A small sound classifier, trained from scratch.
Model: log mel input, arch mlp_mixer, norm layernorm, activation swiglu, patch size [64, 2], layers 10.
Rows from block 5 of a small sound classifier, named by matrix and row number. Rows with one number belong to one neuron. Each number is 128 + 32 x the weight over its row's rms, rounded and kept within 0 to 255. All counts start at 0. Numbers have three digits each.
After each neuron's rows are labels from the 100 clips, of 14976, where the neuron reaches its largest size: "strongest on" is what is common among them. Only what is clearly more common there than usual is listed. The data: acted Russian speech (Dusha). In brackets: how many of the 100.
# gate: MLP gate (model.blocks.5.mlp.gate.weight, 672x256), inputs 0-127
# fc1: MLP up (model.blocks.5.mlp.fc1.weight, 672x256), inputs 0-127
# fc2: MLP down (model.blocks.5.mlp.fc2.weight, 256x672, transposed), outputs 0-127

gate.575:166189149123137190116136149131108100087134216116075114156082152143109120127113160123138157120119146175143204135145098126104136093120038046141131091144136130118114136152149111121146094147139173109139181103126116088158161173155200125191125092122128084109093166113142182083140115141097107116153104095116134142152067096123177162152115130158106194096138160151121157153125100147126154142092
fc1.575:146131143202108181111061135120162084095077139115128058104102113121118136173095101106170153151105164112170168139120077142096126126142096113141120091148135143142109167132160117129166069104124151155124216141110140090148150161180160129179095149131073145103107168099155087080087142109141138144163145092131150167164066116089156148153035062165083113073089109115154124109132030104148092102109
fc2.575:119117126173168118114161181149122108169105156131133126128134080156098102127135158145192213142086146151141173181138111190108152098140085180097125118126121081150142138104147112199113126143161134072146150206131127105141103124120120148116138108152156094202109155137077140146119182099150123148172126176122041190153162113094106071146162142096130128080137197130136036132102160131114122123116
strongest on: emotion: sad (65)

gate.203:153132171132185125143131157146074172173054122079082146137119182102164151186107150086040087165081120075153089111117150143065148113118187161151123136135126169148102076127105128128091143121092107108127187131086144157166148140134066147140174136158187059162133116176090157111150094116107117137172108164132068105158148173153152128114095161122189157165153143131105132084160114161154092090137
fc1.203:111109110135109117125148156043137126144158111112112135138166098177127109091219156116240109159115101150134221075118188128227102101134140163080165148164128124099125080115137111161078138155152128154148120092160080135103115108058222069116166122086093147111114117129122108158136114177136120130109129104114138138129122114127164197114121121133170102141099120157080106136077119066129099125129
fc2.203:180161097164139197174154119106129137138183173162113116120171097178123146089123160058127097159116178161151129127155178101081105076165066125099159123144124177134109155153091099095178152150127101145123154110164139115153185118104136112137161150088080105110075138184140161085158087089158143140104159176085081128140118161136144128126092123176074088123139122140154076130138132192154104146102
strongest on: emotion: sad (57)

gate.307:097189091160134095103106103128156130144078092097149099184146097162077109203115138105096094152123113113107179097124161199131131081112087139101123161123135186034086123136132085100148111117111094098093138082069134086151171143184116112149121141086079107134085150076153107087137074142165165074134095101108117117124149131145108141165043149108155165122080141091098122066070107133130135183089
fc1.307:124112140151107138157083108186154113124090120061093155136109131116080159123142094185125149151122125113140152101117134135110130141143168130127146181116111122145138182186122110181038165128096176091097179117151086135108207156116114144111093175137139160113158132150116135113123138152209117154177157121116103094118173141150169113183098130152099166090099142124139140129149129127173056134070
fc2.307:104105181127160095161176114181145105140115137134108177126140132155146150188140141077106131059111178115210139102092174149124126098082105126122122085143116195111148168123119142147123154098155152087138096100137087142114111082134103133132132178104152118178139099140100132093081163043118145164130142144080163158129134101093131068154123119117178090084105114153096114057128129093149093116088
strongest on: emotion: positive (46)

gate.210:178109139139141170137081129123189107133136101099088106167114083149171160076111103167120146120121121142132127183173061139151169181253097101143106108115135128113156186179183114137183104118140199129140141126077157106175148092141116165193132146157153117131150153142105130184131192105135141082092084143038128158113146081107108134144087155122156166152108120075126069148120103088152088152118
fc1.210:120143070111112107179137131105094105097137152082070126156066136096116126194106135131133108143161125124175104184202157150110122114145143125107130080075123145238095112060139150145045124096108094094125110079144146140095092089124155121078146089096115129130170151091101158100118156079107133101120124088132179175095114139119150123171116139146195162132224152123146117130085157159130148100171
fc2.210:123137148089135115156166077164162163121153120109156112167147130099126103112131088149076169169099131130168118158205122167148141177104092115110080053064085109104105134126176129125130113081074163157141147123183160130176137179119134124067130109110141177097138129144128096123177156134090166144078141122142129143140136191155129155118148189069116111100127143114179100100129143116115140172204
strongest on: emotion: positive (45)

gate.454:093091148152121098112191081129125094138085126143168144127082110140150110135100106134120184106163111146146132119179119143094141108101154154134157047162113162080092120088108118148173089099115103105093118101139149159186083173179136121227139143130130110146155128132139105091138103114044105136161120108113116079151178184108180131092160196135157141146112162153179125092104098120071102145164
fc1.454:173121094123134107153105147074129154146108126141132156120148148131130154144076141141154156073139095166165074128170033107141076095087181079188150131107061170047111098101168093167114123152090094092122106172129096155133121160138150112119140145123114075149136068116067057162164093099177158092119132106105123112114086115053099068125136137114167071146129151091161128139130129127110097161112
fc2.454:126132114149119125158132107077176085100152120143093128095116143110128107145088195129149170153082172127084110120102142149147098076136140124120133096139188049111115204132052123089123121129212110131121105103140088153190112167142121153076144167093149154139135142117130117116127229111130106058180111112170185151077122125138075154130163128133157141048170139129061116134162143119110126173137
strongest on: emotion: sad (58)

gate.450:197132128095147062121073047069161106146099126155149129101096116130112151155112140123165137107106146143124105121092196107163070092145152161087131106156191133168107169161154111147187168089166109144154131114132094124092124164137092085096151120108125171097149141186097130129154145121148170123128121104172112129129138094118120120191095145143069123127087075125099152121156179142146135148138
fc1.450:137121041182118096176149067185160141089118149128126159130146118135153124142125069147075119100192121076120176172155096209134136107094042147129144165145086152104087100087129147178126159110119121170073129128123153113116136129115152165189084150113135087130154135141170088109075093099152137110133141131122171127122110127163154112119137148093096146101175109131120095106154151063183107155117
fc2.450:103170110139122133099157188126077095098113116128143164093139139089124101127142164108198161114155177110133178141162196167102120070080148163185175075155106192111121137128096144151102060159194153084111121159066160124178132118152076151157135141150108147136078109124110126060132145132147164107168155069172111118137056104167151126095062151153152169166092139151115150161123154105122124135159
strongest on: emotion: sad (67)

gate.362:142168123171156113152114130155120147144089116152122125125158098153125119124094098157129052158131092122156164124136079095119145078121128176136211120111136118054113088066114201129155145142098167157114157107111104210132163143107162158097103144123145163113087094158137140134143166091140128154149097137147125155093149152121100113091103110125137190137154146093150178113137092167091120143138
fc1.362:137105209137190127088139127141177149166113094138084086120156123124084119132123131077156110182168067152140149123148137089154180155113180240118164103144114167108051190099161147121150059169198128181146153142133126151115203116127136135086115168143136159132128105095058174097141111103120137135116123110173150111167086109164138126049138087140097108146164120144180110098112125170092095139103
fc2.362:144180095097110115092088165160162127123118132133209157096106122094164143113049165130044147119132128120102159152065066127097122132163058089112081191110145143125088155115136142197109136139118118145062112162075184114149101155116084206113124148133131082084064133147157159153122093172129074118217133139147095120191154133068118164111163106192132102152135189173152124104070110077131126110178
strongest on: emotion: sad (61)

gate.82:121140154115110119139064147125126105147140105150115107107134154120113116135061127086167096151191117092156084115174116171116089144117135128108123103066144158173139184162196097101141132118173151124049108143050142149054107158108105116075142102080166148139143187135151091181109114099122127105119170117121152141087141102134131127152155116081141106148119079122141147118142142122080131087178
fc1.82:102174108171161075186196198141118146186152100079146135156111121139084107091164130083110163118140173126115138141095115087126149173153147101192131153142072056123120154096103161120160102143166165142138091094144102182157111129152151165134077132120121123156200108128150124139108140157195158108088139132131025132141122182147151118138171170084075102130173129133098118105101100136135149187100
fc2.82:156146163140116201082148140086073183126097130086068113157174144100156122131126144137147110162021137118171107143182195111143123082095082105118084095160126139183125162094142098139158121157114145185152114146143098150148156112088101137185119102112082120119172162106117116116163162113123136163085199116142119153162110109171059107114153150179122108113122078133117127095150154118169104064090
strongest on: emotion: positive (38)

gate.458:120114133104108122133144130114146119140121091089105123159108181140145143064054054105133116179125116193081119102089120144153150086164144109091114142081179120103142189110147114131133128083107135122138173168139187121110146141091111110100151117140071119109075163114094105155097181109112154167148071151129118157182138114123151136104147132101079176089126091078148152144145060083116087152166
fc1.458:131177107127125140110125146119165085169086154082107135150135112055046194138153156100088145174096165165147110114142108158150133155128116094111200118124157106161123100066126163147080086122132177061129123152191140088129138127165113135100163080202141112179157160098111137136152064198131153134134115147103068099113106085158185117207127058119129133119117104111104134099127148124129084141104
fc2.458:130173142210174160181134159148119116139147125073093111143122078107122100125103154150109135135066147073125130122127125124178076157130111109077161136175148221167073124123129129043162143107105067161145082147107150106149193151117098180166155136137147083146064147125060099114085203122138149142104116168152133122134046170155088147123147136124122130091105131063107135152115163094121144157147
strongest on: emotion: angry (43)

gate.422:094148099167065189135093179127113146131159149129065129182125157146134124125137150068097175168160123069138091156108131148147152128116085121101115116099104090115152142220144128130082095122145114139142141091130086131122134125128120125095160119152123098084126127161089126135096188105134191080130125094098068145113127148157164098158119087137169146142079086111097094103126142122104150134095
fc1.422:140077130167138123121135120105096149136141149092177091152103171146129147112209037162118119160114116071163120115139088184178147113155142141113107132131122191113156123152118180110168131065103152156169089159146134144166148131111100145154110180118164109183107093154169105129058101103161132151118124151162143089122108179090109089169143155140122128144174092069144154128097099084192126121108
fc2.422:180074147082107134169145103150153113148156113103087129142124140076163153149163194119119098112163105131134128090118158072175061117101119135174102085178144158098132203151170158171180132142141128100152111139102151092103128134147130158142129138137120139102104129173086147137143200070135129089140134075125145116140123127117109122130076097098167144117105067105086137141104206124097126156125
strongest on: emotion: positive (43)

gate.132:138075195140181157180142187158112127182114193111107087128142101089146155118116115141146123193111087114144173092097172116189132139181095167074181091164107119095170135085064142120119163091069130114125164140053095156073100137152104129075160098151118138076153048160104105079146148127131162100127120108070149089138146123112108157057138099142140137173114110151104129164113127163107071157109
fc1.132:216124107082138163125122137139093166134151174199148139112127139141078153047164190107175168071150121112113185115146156141109130083076094185134117153102188175137120155146100128139069126118159139168153194126105132107142178082108164084159091135126129142159134121112127101162101147102156131108133117075176118050146110113147137140133103086143153118133219107149151090094120114140138143166124
fc2.132:093081160133138060145140115079131155131164143116128173118175154122154153148110072158127173123139153128146179124043128130154107148164116083211113121202109083152107132115090153138123188119113116121140079187095088084154149074072043127095163127191137123165163103104113115085129105101136210153137114113091080139171130107143092124147184105118141153094059127134113161109153097129129169084115
strongest on: emotion: positive (40)

gate.392:115120155161190094143142133101189093111141123149095129115087085131075130072166130128125176151138066146082077092153139163138080066123117079123171130098094157126107101174146083161096130116109127123145151158098151112096159109080111134092174144116117168154093164124133181114113116102106120129092193108112143103093112145089168116112159143105144142108069099151133152141100095140102101163108
fc1.392:112139123127113106107145175156180112128127080158138184151102074094121121135083085121075148178171072086156134123131153105102133145143121144154058138201132130106100128136116147103101162162105072082146156142122216116119123164147184161104194093114152115086117151135056132187120177086172176121101128172149137059128103154111110097123148100112144111052100182149131185143079115165137161095151
fc2.392:147118069176125140181094210099155114131109095090136137125140121164134115107181150126125135121109123133096157080154144164070125111124136114106128135078122124120158106120166126134119132131137075149137099124122115153126052098104149098161134098162141154127098084172195156120134102170077134069106136145115120113099134121100159100125184117161115138125107087121128136117147122167102124151045
strongest on: emotion: angry (42)

gate.172:096126110139113125109166150144178096139142088138101127114176155157125102186144152101129181095137161134118104128117105095146135149120156073183100074140108082160152124159103147108109146164142068139144164121165129127125095077124118108101068169140132166121139164084108153114133167098094121172139177072075113118150162123136038085094122126061167111187106128116149153100147098124096182097116
fc1.172:125140164135088115117106195105149189151086083089119200170096142098117155150183102095137141109077133155118133127161138206147107118161150193078110116126132167160096140148110135154142142150130135080128041120084087143111149174133163116131129141121058068132168115108168114112160121099109164115105096130125100161150127132076144107098128179085138124152119169095124105099172121115156111086140
fc2.172:086126139093153214096141090082157128140141107105119153160110089060131131056155116133133097089195100143128150136072138150113118123136098101129132117173096186133125088122102139123114093134096141128140080138088094032143090103122180139135167021125112128167173151164142061120116150162135103147105138183135127086255133141134077171107133130166129114108141155134173162149141168159118123137126
strongest on: emotion: positive (56)

gate.493:056178122138128189099146042084099114191128090069089098137111142139183123153115108108156173142125144103044139093150101127138048108145170208117144097127103120133107107158162109084113157095182089077085097107155154129161108103104137069123160170060085093178128109160159097118143134069132123093093069096134185129166088135112173170113102069159080142138124152132124132125148110067166092132158
fc1.493:078166132130194096179113089130163113099141105134147124095094144107152142108136075139143191114133173100129107145096120115148140162171145138177117099170099128153126109124168168129127139104130120150104182114130102119043065100100111050111148145162170168062137179166154104119160088039158130131125117137128075029117137133078065161149127156137161127136140175132061118125103134142139167050092
fc2.493:061090084150107095117096171157076135137086084154147131156129161078087107128162162108137152135128087116161116102141117086132112143134097147140093171168132153088161117127089127154158163148140152150066068131109089127164133140169104117182127165085158128169125113150121102135097102125164091118098075101157144167148124127099068135125126151123083104114160105105167108123134104195112129114117
strongest on: emotion: angry (40)

gate.251:104121142159142124157123144092181105152171126124125170147125116137120157138123147113123142087174109094119090075090085153103108155113134128130124103151091145069095181110138154109132097141095137181148115063163134103100065119131142141187140147100092151100135163128141188186163196121090139122146140182130149068046121144096106141102116070134095138151164183063098188126198103154091111155109
fc1.251:145152142123102056124085151170125078158159104136124119063122133115097098118066117110190129137175067107124133066099145151102174111116123117135116108113114097120101118145091126118142135105095125139111118111074129124164109071085132116181143120215055172086182097015123129075089107120166142187155193119163114084121126113143100149146137136081122102116169208121136134155145121095055122140156
fc2.251:100104142097119175181105187072152145118101192168128105141106156127102112129181122096083070214172109109209100125145127101086080154111113150131171173056126087152148102116038081142122117113138128082107127115121095149124164070114117133116121157130125181109105066156183123110146123126104125099148115183166107127173091089142140163138135127134122136139091174068147117051105083194096124175161
strongest on: emotion: angry (47)