Rows from block 3 of a small sound classifier, named by matrix and row number. Rows with one number belong to one neuron. Each number is 128 + 24 x the weight over its row's rms, rounded and kept within 0 to 255. All counts start at 0. Numbers have three digits each.
After each neuron's rows are labels from the 100 clips, of 14976, where the neuron reaches its largest size: "top examples" is what is common among them. Only what is clearly more common there than usual is listed. The data: acted Russian speech (Dusha).
# gate: MLP gate (model.blocks.3.mlp.gate.weight, 672x256), inputs 86-171
# fc1: MLP up (model.blocks.3.mlp.fc1.weight, 672x256), inputs 86-171
# fc2: MLP down (model.blocks.3.mlp.fc2.weight, 256x672, transposed), outputs 86-171

gate.591:082113128112127130113125124129083130113164104125124101142145114104108129131090143097164129114132104104119130112116080107123107110110169143112144121116108102073144133110168152122107113109098132138055148137150096104191135114159125143118153117137171132153113080
fc1.591:114148147125138196106141144143077124125154128115102147165138169119105146105156093172164120146084144113101128085126124106132079079120098139087122143144094160140151095112129139120118098143141123149109083108156169100179142126101128120162135112143131122118152156
fc2.591:121120114112173170123132101111167101153111135134142125160147092093110110145152144138141171155128156139133083118129124120163126108115127062104117154116156083095090134146130117130093092135134129150118134125121152170085095171101139132131115142131139120119131105
top examples: emotion: angry

gate.7:145113125083098097121083130113139125145129132123172153141116151150105084152092088136126132155108147112124165157154110137124107118152155117143137069147112167144117135139137105139092179138108153129146127178117125113119138149127128108143142160170112137165158103
fc1.7:131152134113077128157137071098157158154086124113112147109123154139103111113125181151120146165121123131125124110148163124162116157133149145126118123150108142152106118093079104067130141124111105143102139158143111147126105167117137130127144132165117137156167133
fc2.7:101093105144152101154115118148122151132131130139166113106138128115123131134103136117126118122156137152122105119136159150111153140128140112146138149108140119153110197131140114153108141141131157121160103103177099145160074134128056149174141139187125124133102107
top examples: emotion: sad

gate.246:128110125124151088171134080097125079105178129086153153102105134131193136142122136129144117149128138109125160139110107078141154139090140131104114104107136140152098106152137142122171102116135121167112136117130138106133126129163104104123136123146126079104119116
fc1.246:157173095116148124138112113156112137159112128107124090110142179128157114111164132123128115162122138112099129123125072164146090103085139130146174099151112159125110149124094093120125106123124083109134123121108104156109184128161128099138171127109151145113113099
fc2.246:106124158156143137119107115113143105128136161085111128099100103144121155131171138137130145138143086134154125084107162150137154172119139128129137130109107097128137133127081108144144089120105108164152150104102117160120116117129151090125127139150118093127152140
top examples: emotion: angry

gate.454:131086128149118128163175127123113105149121137120123115133119150119126096118161131118108123155096167164133085116177111158129147079100107106157113130131092152092102074125088157123133117122144131122118115128151119172114160131142110159146131133119099130099196172
fc1.454:160114137151156124107145152114169131128132146103118107129123109136104182133161060170117137154169119155065106159139142152162136118133106123091159126117157116112137118166110090156169123142121161161116132101108156136143147135117119116130160105159111123138122108
fc2.454:165130126141123119112133154156148143150100142150154131116165142146124103116135142180143136149089111124130146131116130135107139150167115130173129097092114147121152093134154122101151160154133142114168135158117144128125100144113141127130136099144141113138110158
top examples: emotion: positive

gate.106:162119114156105157143132137107129171125124136132195172106076085129168184140136135152102128129100086062108114123147138117129127109175132130113102097123078161114144118146127163106100143095169143102149107151117064125118086127103106131157117163153156114126112123
fc1.106:091148113131153107128101089155129146143138142106131136160153174123131090135070153085138135101137128142100103144133136117131112153105142123135151157068150186097127122126144138099135091119077123098148108133098153109172154124123169151100157122092147105137164145
fc2.106:124121148097126157089133113132188109121130114140137167125167146166123093118155120146133135135158132133096160122160131150109096113074135112136180136158126128129232136157144152117094161151094093120135112164166139100103067125135142091119146126101123069095070126
top examples: emotion: positive

gate.451:141150090149127150143113119142181146107094098160162111107127152127132119118155143138128148136118119133157114128128091107101097149146105112121141115157092107152132158095104140103083141142117126120084108155089164136097078142171124111143147150138132112121098129
fc1.451:136174126104123108155114164150167174138109158130142071128123090109144162146121114142137129084138121120145114136136145125138135158132142085095109144102100111118149127118129126140137134138104140115136120150136099113144134174154081123151101127123117110109127118
fc2.451:105126101105153140143166116114111104110156128098104118079115129118178111163115140144137109103106157128125107102130115106116143125154106153092143095163135084111168147103119141088148140138113147121156215153097118165128136095139133094146169138157125136168099146
top examples: emotion: positive

gate.114:128121113163140133136099159122137119138120114119097144149135088106102142129138111110123126092118139144125124107117129135173129126109148122088142109118137171137133131119068114134129105128105108041144139095091133126113114088159147169144123149126162094103113113
fc1.114:139080137149141120143143163110131112140106093105084126146140110112108117114118093098149139097124125160106121124114166144105100131109139130143142096171149136156148112129145111138155150132132141064115149093115160148130085101146140125098118112147130152096117096
fc2.114:129127083111103168133120104127136122078137095154119108175085162114124126116156156124125076140172162119122150146129129158093068130124160167103155151115126133125112119145137150125083161148090148135138129167119153161105126159120133153098150109120133139119106179
top examples: emotion: positive

gate.259:081139144122128120147107114146122116116158105104136134179156148128147076133081099119133119135156109168078152115165142150090084128119116128113125165171119119130085157123117106147153137119126118155166115108137147170103099121156102121137141147143111188156158104
fc1.259:086158148149094149102137155145121115128127139120126128121135129155119118157109089175150110118145144145183115139145147172139142123092143093112139064124130148084137109115114138146119114162105127109126082152179153100130117126150145134109141124183133148120112090
fc2.259:122066192136134086138149089120132173135104140109168129142173133093144156148147117122114143115111119111124169140103088171105156149125125112151138111158148140111135127115136129108094127091137117109129168140145136077151143158116149134139110142115125122131116130
top examples: emotion: positive

gate.533:079075171125122112099148121153121091084085127129145161103121130119131136159156093152140056083107093155123140174158144125135130149162094137116095145121080144130111131140144118124122167111171114176143129142125137099132123132108128127107190109128122178116136104
fc1.533:141088131070082156092110147137145145130146146177127157141101138122132118138117126149113074133173144145183160122167170082174140119134135134127155171094131129122114163116116175143097134128084063162116119163165119120137119145102131167114137137142095162184133143
fc2.533:131135099123109147132139146117096131095133131133117091151133127113110136138149103118110140115147097082105130114109093134159133178151116163104100128125134126116143123072136167152113156119115143132159113170083131141160122097132103091103121130147089128146162129
top examples: emotion: positive

gate.374:130159134123108148081152100153117133092170102143136138128196181133158154141143163136126136156105155098124126154148143084111100126165107104139143133118136116108131092086124127124125137109132098192158116134137145099149146100147086154169122153163130131135129104
fc1.374:153129129161103123088169112111169109117143057116121148128107118121123133131130128119143136091119118110138110139111141070097144120110119146138097109167114126142085120161132162132128142095133092112137099133114125123142150089127092148123124130126128139120188139
fc2.374:139097123126116134089153143126157141117135121126131124130109119134152149098093160131110152125161118092132123115190151090119123154165112161093084119141130161136102120119130171125125168139126162139138094084101095066110146149163141148138113117120156135190118140
top examples: emotion: angry

gate.218:157132186090133165149130083136142162106158139113119157147109130096127125178195133130125117134101146106146140085161156158107127116125088123114119142125172126096146111126193138154123144139131129159114124143125134140162179107139110086150110112126129141119103155
fc1.218:103105129136120130178122124083093082129123139094125114156109137106108172164108145146106129166105147083164143109103106190130140135107124117144138157159135082139143129127137144123128106107105151117123130156117125079125098126089186110120096137132141153153147160
fc2.218:138109146124113102141132135103131102102109141128138143144128157130135129180139159107158107132106154118155128094132121134115136086127142060129143120153142144141107114118122113165129188083118122127093176123135100115152126137105165111134112117132134150111132136
top examples: emotion: angry

gate.396:122133158126098169135148126123140125145085120148151142126144143146087140100148150118121103117125149082143125158062124118149155149051156105114138181135114132140141098151152159139110105089146124130161134108108130151144118149137160136109145072124154176118118150
fc1.396:131101100114151102116138109148200121130133104155151112109108126094084134104121160082123117113130168083121143127123121129105180087139147148137129135109112148107174147191131147124131111145120141123150091137129138126123158121153122115127128130155136132104137129
fc2.396:102165143111095114148082091075106127107119141156113099133128122147116133122149111138158104122092119144130151138139126108156122098164097151133149042129131147099109116164151180103126101091089126086144127090116138174117146135101156093111142111153193138172130127
top examples: emotion: positive

gate.652:131116131108132100106149126134127107125128130108120133123097174118068140143125115124124175126133166173133162107102160161097152161163138114122155146102144097108148159133104135141171107183143124129079157175121111126131141155142110120117147119163140136149156107
fc1.652:148100117160125129191128144087153153139132117116138105092096125130134133115090136115098159177147105077128155097175127132117116132133176163079111130165114092114164138091079107117154111129126130129120112089155137119161119138138156110159176124112095139104108129
fc2.652:115141135139160099141117121106094137076141160166112150130133108119095123143101102118107139065104163061143135117112108117146134082119148137116143128147115189073118080112145124113103099163154088132098130097140163111130123144155102151107127145151168078150145110
top examples: emotion: angry

gate.424:126110164145149118121147125138132144135099080146134160138120131143123147116134140094110105094125130098127160108134119089154119167114124130110127101143100104106147075119122157131112101150122166098112138080113149118114129127114147112147129104146094085139131119
fc1.424:135104117088165122091130120123100103144149098141155103115155111113134115129131105111141131028131119137117128163136145152169145119087104133139149151152125082102093110082123116141133104142130123131102130122174122126178118127091116120107102118164143105148127113
fc2.424:154129147115118124076094131156122118121187083105152138070151144072126110110131122158137135123134135064122089117126139135160125187130146160142138142127157135125124160112125147149083117151117138123144144123140130121119099132125105137105122095098129113152138122
top examples: emotion: positive

gate.26:161113142144109119096151147122095122083112129116098100150140138115122101126108154132130091139120143125134153115154118154152127166186168139127136121156151146182108118126099125142121155095149053110114110144129136132152135117129105091142091148099169153128110113
fc1.26:148120153169156152147192078177115132104097115155121143154128142108126167085131124121117124114111165118135152149138154129129122152121146129114137119129107156126123093118090111113153137103094118120103069151107150147168117179173119120137132183143151137105132193
fc2.26:115122121125139099140156086094141159157111116136133089157149113134107104121118108157125172096124136124107141133144136125138098157128136151175097123152094089165137136143113148114094114131113139136122144093114118104110113169104064176127124129131171134123138110
top examples: emotion: angry

gate.641:139133116133112133139149101117111121176100157113131122087174125122129126138140159088145109168105115103126142166120080140133126116106107121074140117094130117125121122131134119150126120188155110140145132111112148102106100148049109162137178100135082108114154157
fc1.641:079140082093105129122160113143157136127122123115125060166156096133113071111103119129121130137144135110142120114158130151145118166095107158147144108114108096146110100091102134112150156163119111123130108137128092104101172092102134108150166137145124165128141125
fc2.641:082133115155141191160153113119131115109099151111134155146108124118113143116165132113112100111132132157129188119129097150148155125130182118126171123130125170141119167180094123093138130107146156125153118119138122132154106098142105182101137129151131116153188110
top examples: emotion: sad

gate.72:114101133075133145175127151193133155125147139139145123082148110111145099131151150128117150113137139145136129103126141112129165121148111065132129109115161126122140105088116099164127132146102148165116162155124154128141105150121143107136153117116141127156108129
fc1.72:119132098100144125160116081091098143120140131115155115103151126142112123112133153113129143127095101114141109156140112126069137078140081149114100094157117133119144106123120132083146137148089096099094122108108114159150084130155131183144110131123131133091135127
fc2.72:119141158129111098109127159095133138114100105123116137116127159156180135118146154117160135124120169119131103047170141123092154109124119118121160138123069186129101088130093101163156119120153154137155148136101120191116132129094109115146199134154129118116145110
top examples: emotion: positive

gate.122:094122103100135159106091143147098105134106089147097127132142134101090090135107139094060104116093140160136149109122150121130108140122153123113121120168189093111117124134116131144118112133137145122136177133151102166084139145160107085128121149098134115131139123
fc1.122:183163145158099147114104104098136102128142101124100110178170137110115131115122133121130146101122183097111108127128148081174154154166129079124079104138109084145142124115122107123118145087112133131125102117139157109138148114135124151120131113104111137125137158
fc2.122:141134128115151179167125120092124140128143135107187119139089140108122076157095088101123093111107132107101163087136103119117162096129078152103080196078157142160147174134097134089120143155136149121127115074142178135160077149147132156162102088130132117125112135
top examples: emotion: angry

gate.265:147113124093146105136097108153124140103125116144115109100126111131155061121140105137115148167113119132182110098161147109121170142147141118146094145144188082080137128121127156116104155112162114128138093135133105099108154166141149123151107142130108104171094138
fc1.265:082158109124070114136139133135142085117126157125147137116107107125130091102115083165076122140138129131167094103148087146109117100134166127135134138124167142107129096083137159092093141114097139120113142131098119092138151136134135119106089175109129143152100113
fc2.265:127087129108104108124164132157140147140114117149097132146149143093126105125151139126117103130113164146145106132139155120181107118153110091117147071132140098146141108145150151132149127094148143149127135114108137127118163125125137095095115171103159134131113090
top examples: emotion: sad

gate.192:100153107126149096144155098126094132122142129147149142104118085073109141141138124128098058127135150121131148107152165140158120147104128134122101109121152098118134163114125116134100131136130111114088117133130145109139150119105117152128107109077119166160129141
fc1.192:111125123159136141136148112117107119154142100142079095129112109167098106177130120081126145131108118147128131150097136110162126140150173133100126145120135121140133120104145162201156121161144134101132123134094077161140107137097090178124107120174138111129126129
fc2.192:136132106138101116127132127112117094149112093151166086130133135106131118123126113107157128121109131082132153158155122092131181126142131085135124147116191084082087178107166122165148170124108136131137107141124133134103118149124140150123137129104115124116129118
top examples: emotion: positive

gate.500:124103151147130100138131139148138131126161129167101141120078148168099109129134161151133121070165131130170118091118110095078147136145106078100114104137179174145081134128146118107143133135123194133114134121117172161166161154135138127108105137129130140123143137
fc1.500:112144144115123110164156100094086100134127120130133154124103124129125147145083117173112153115115163152172110114116125141133151089126125129097147150141147106093100150106137159121109127137114109171075122144136104107188146124124087126171193113134059082122135109
fc2.500:098154086125149170117122137148094070066143106078129120104111118128142137131127117115121128162133142164107135141132146127190126130081176125146089138160123127081104126128122128106126115113142125181150134108098129157142141136118088158139080140135104130108117091
top examples: emotion: angry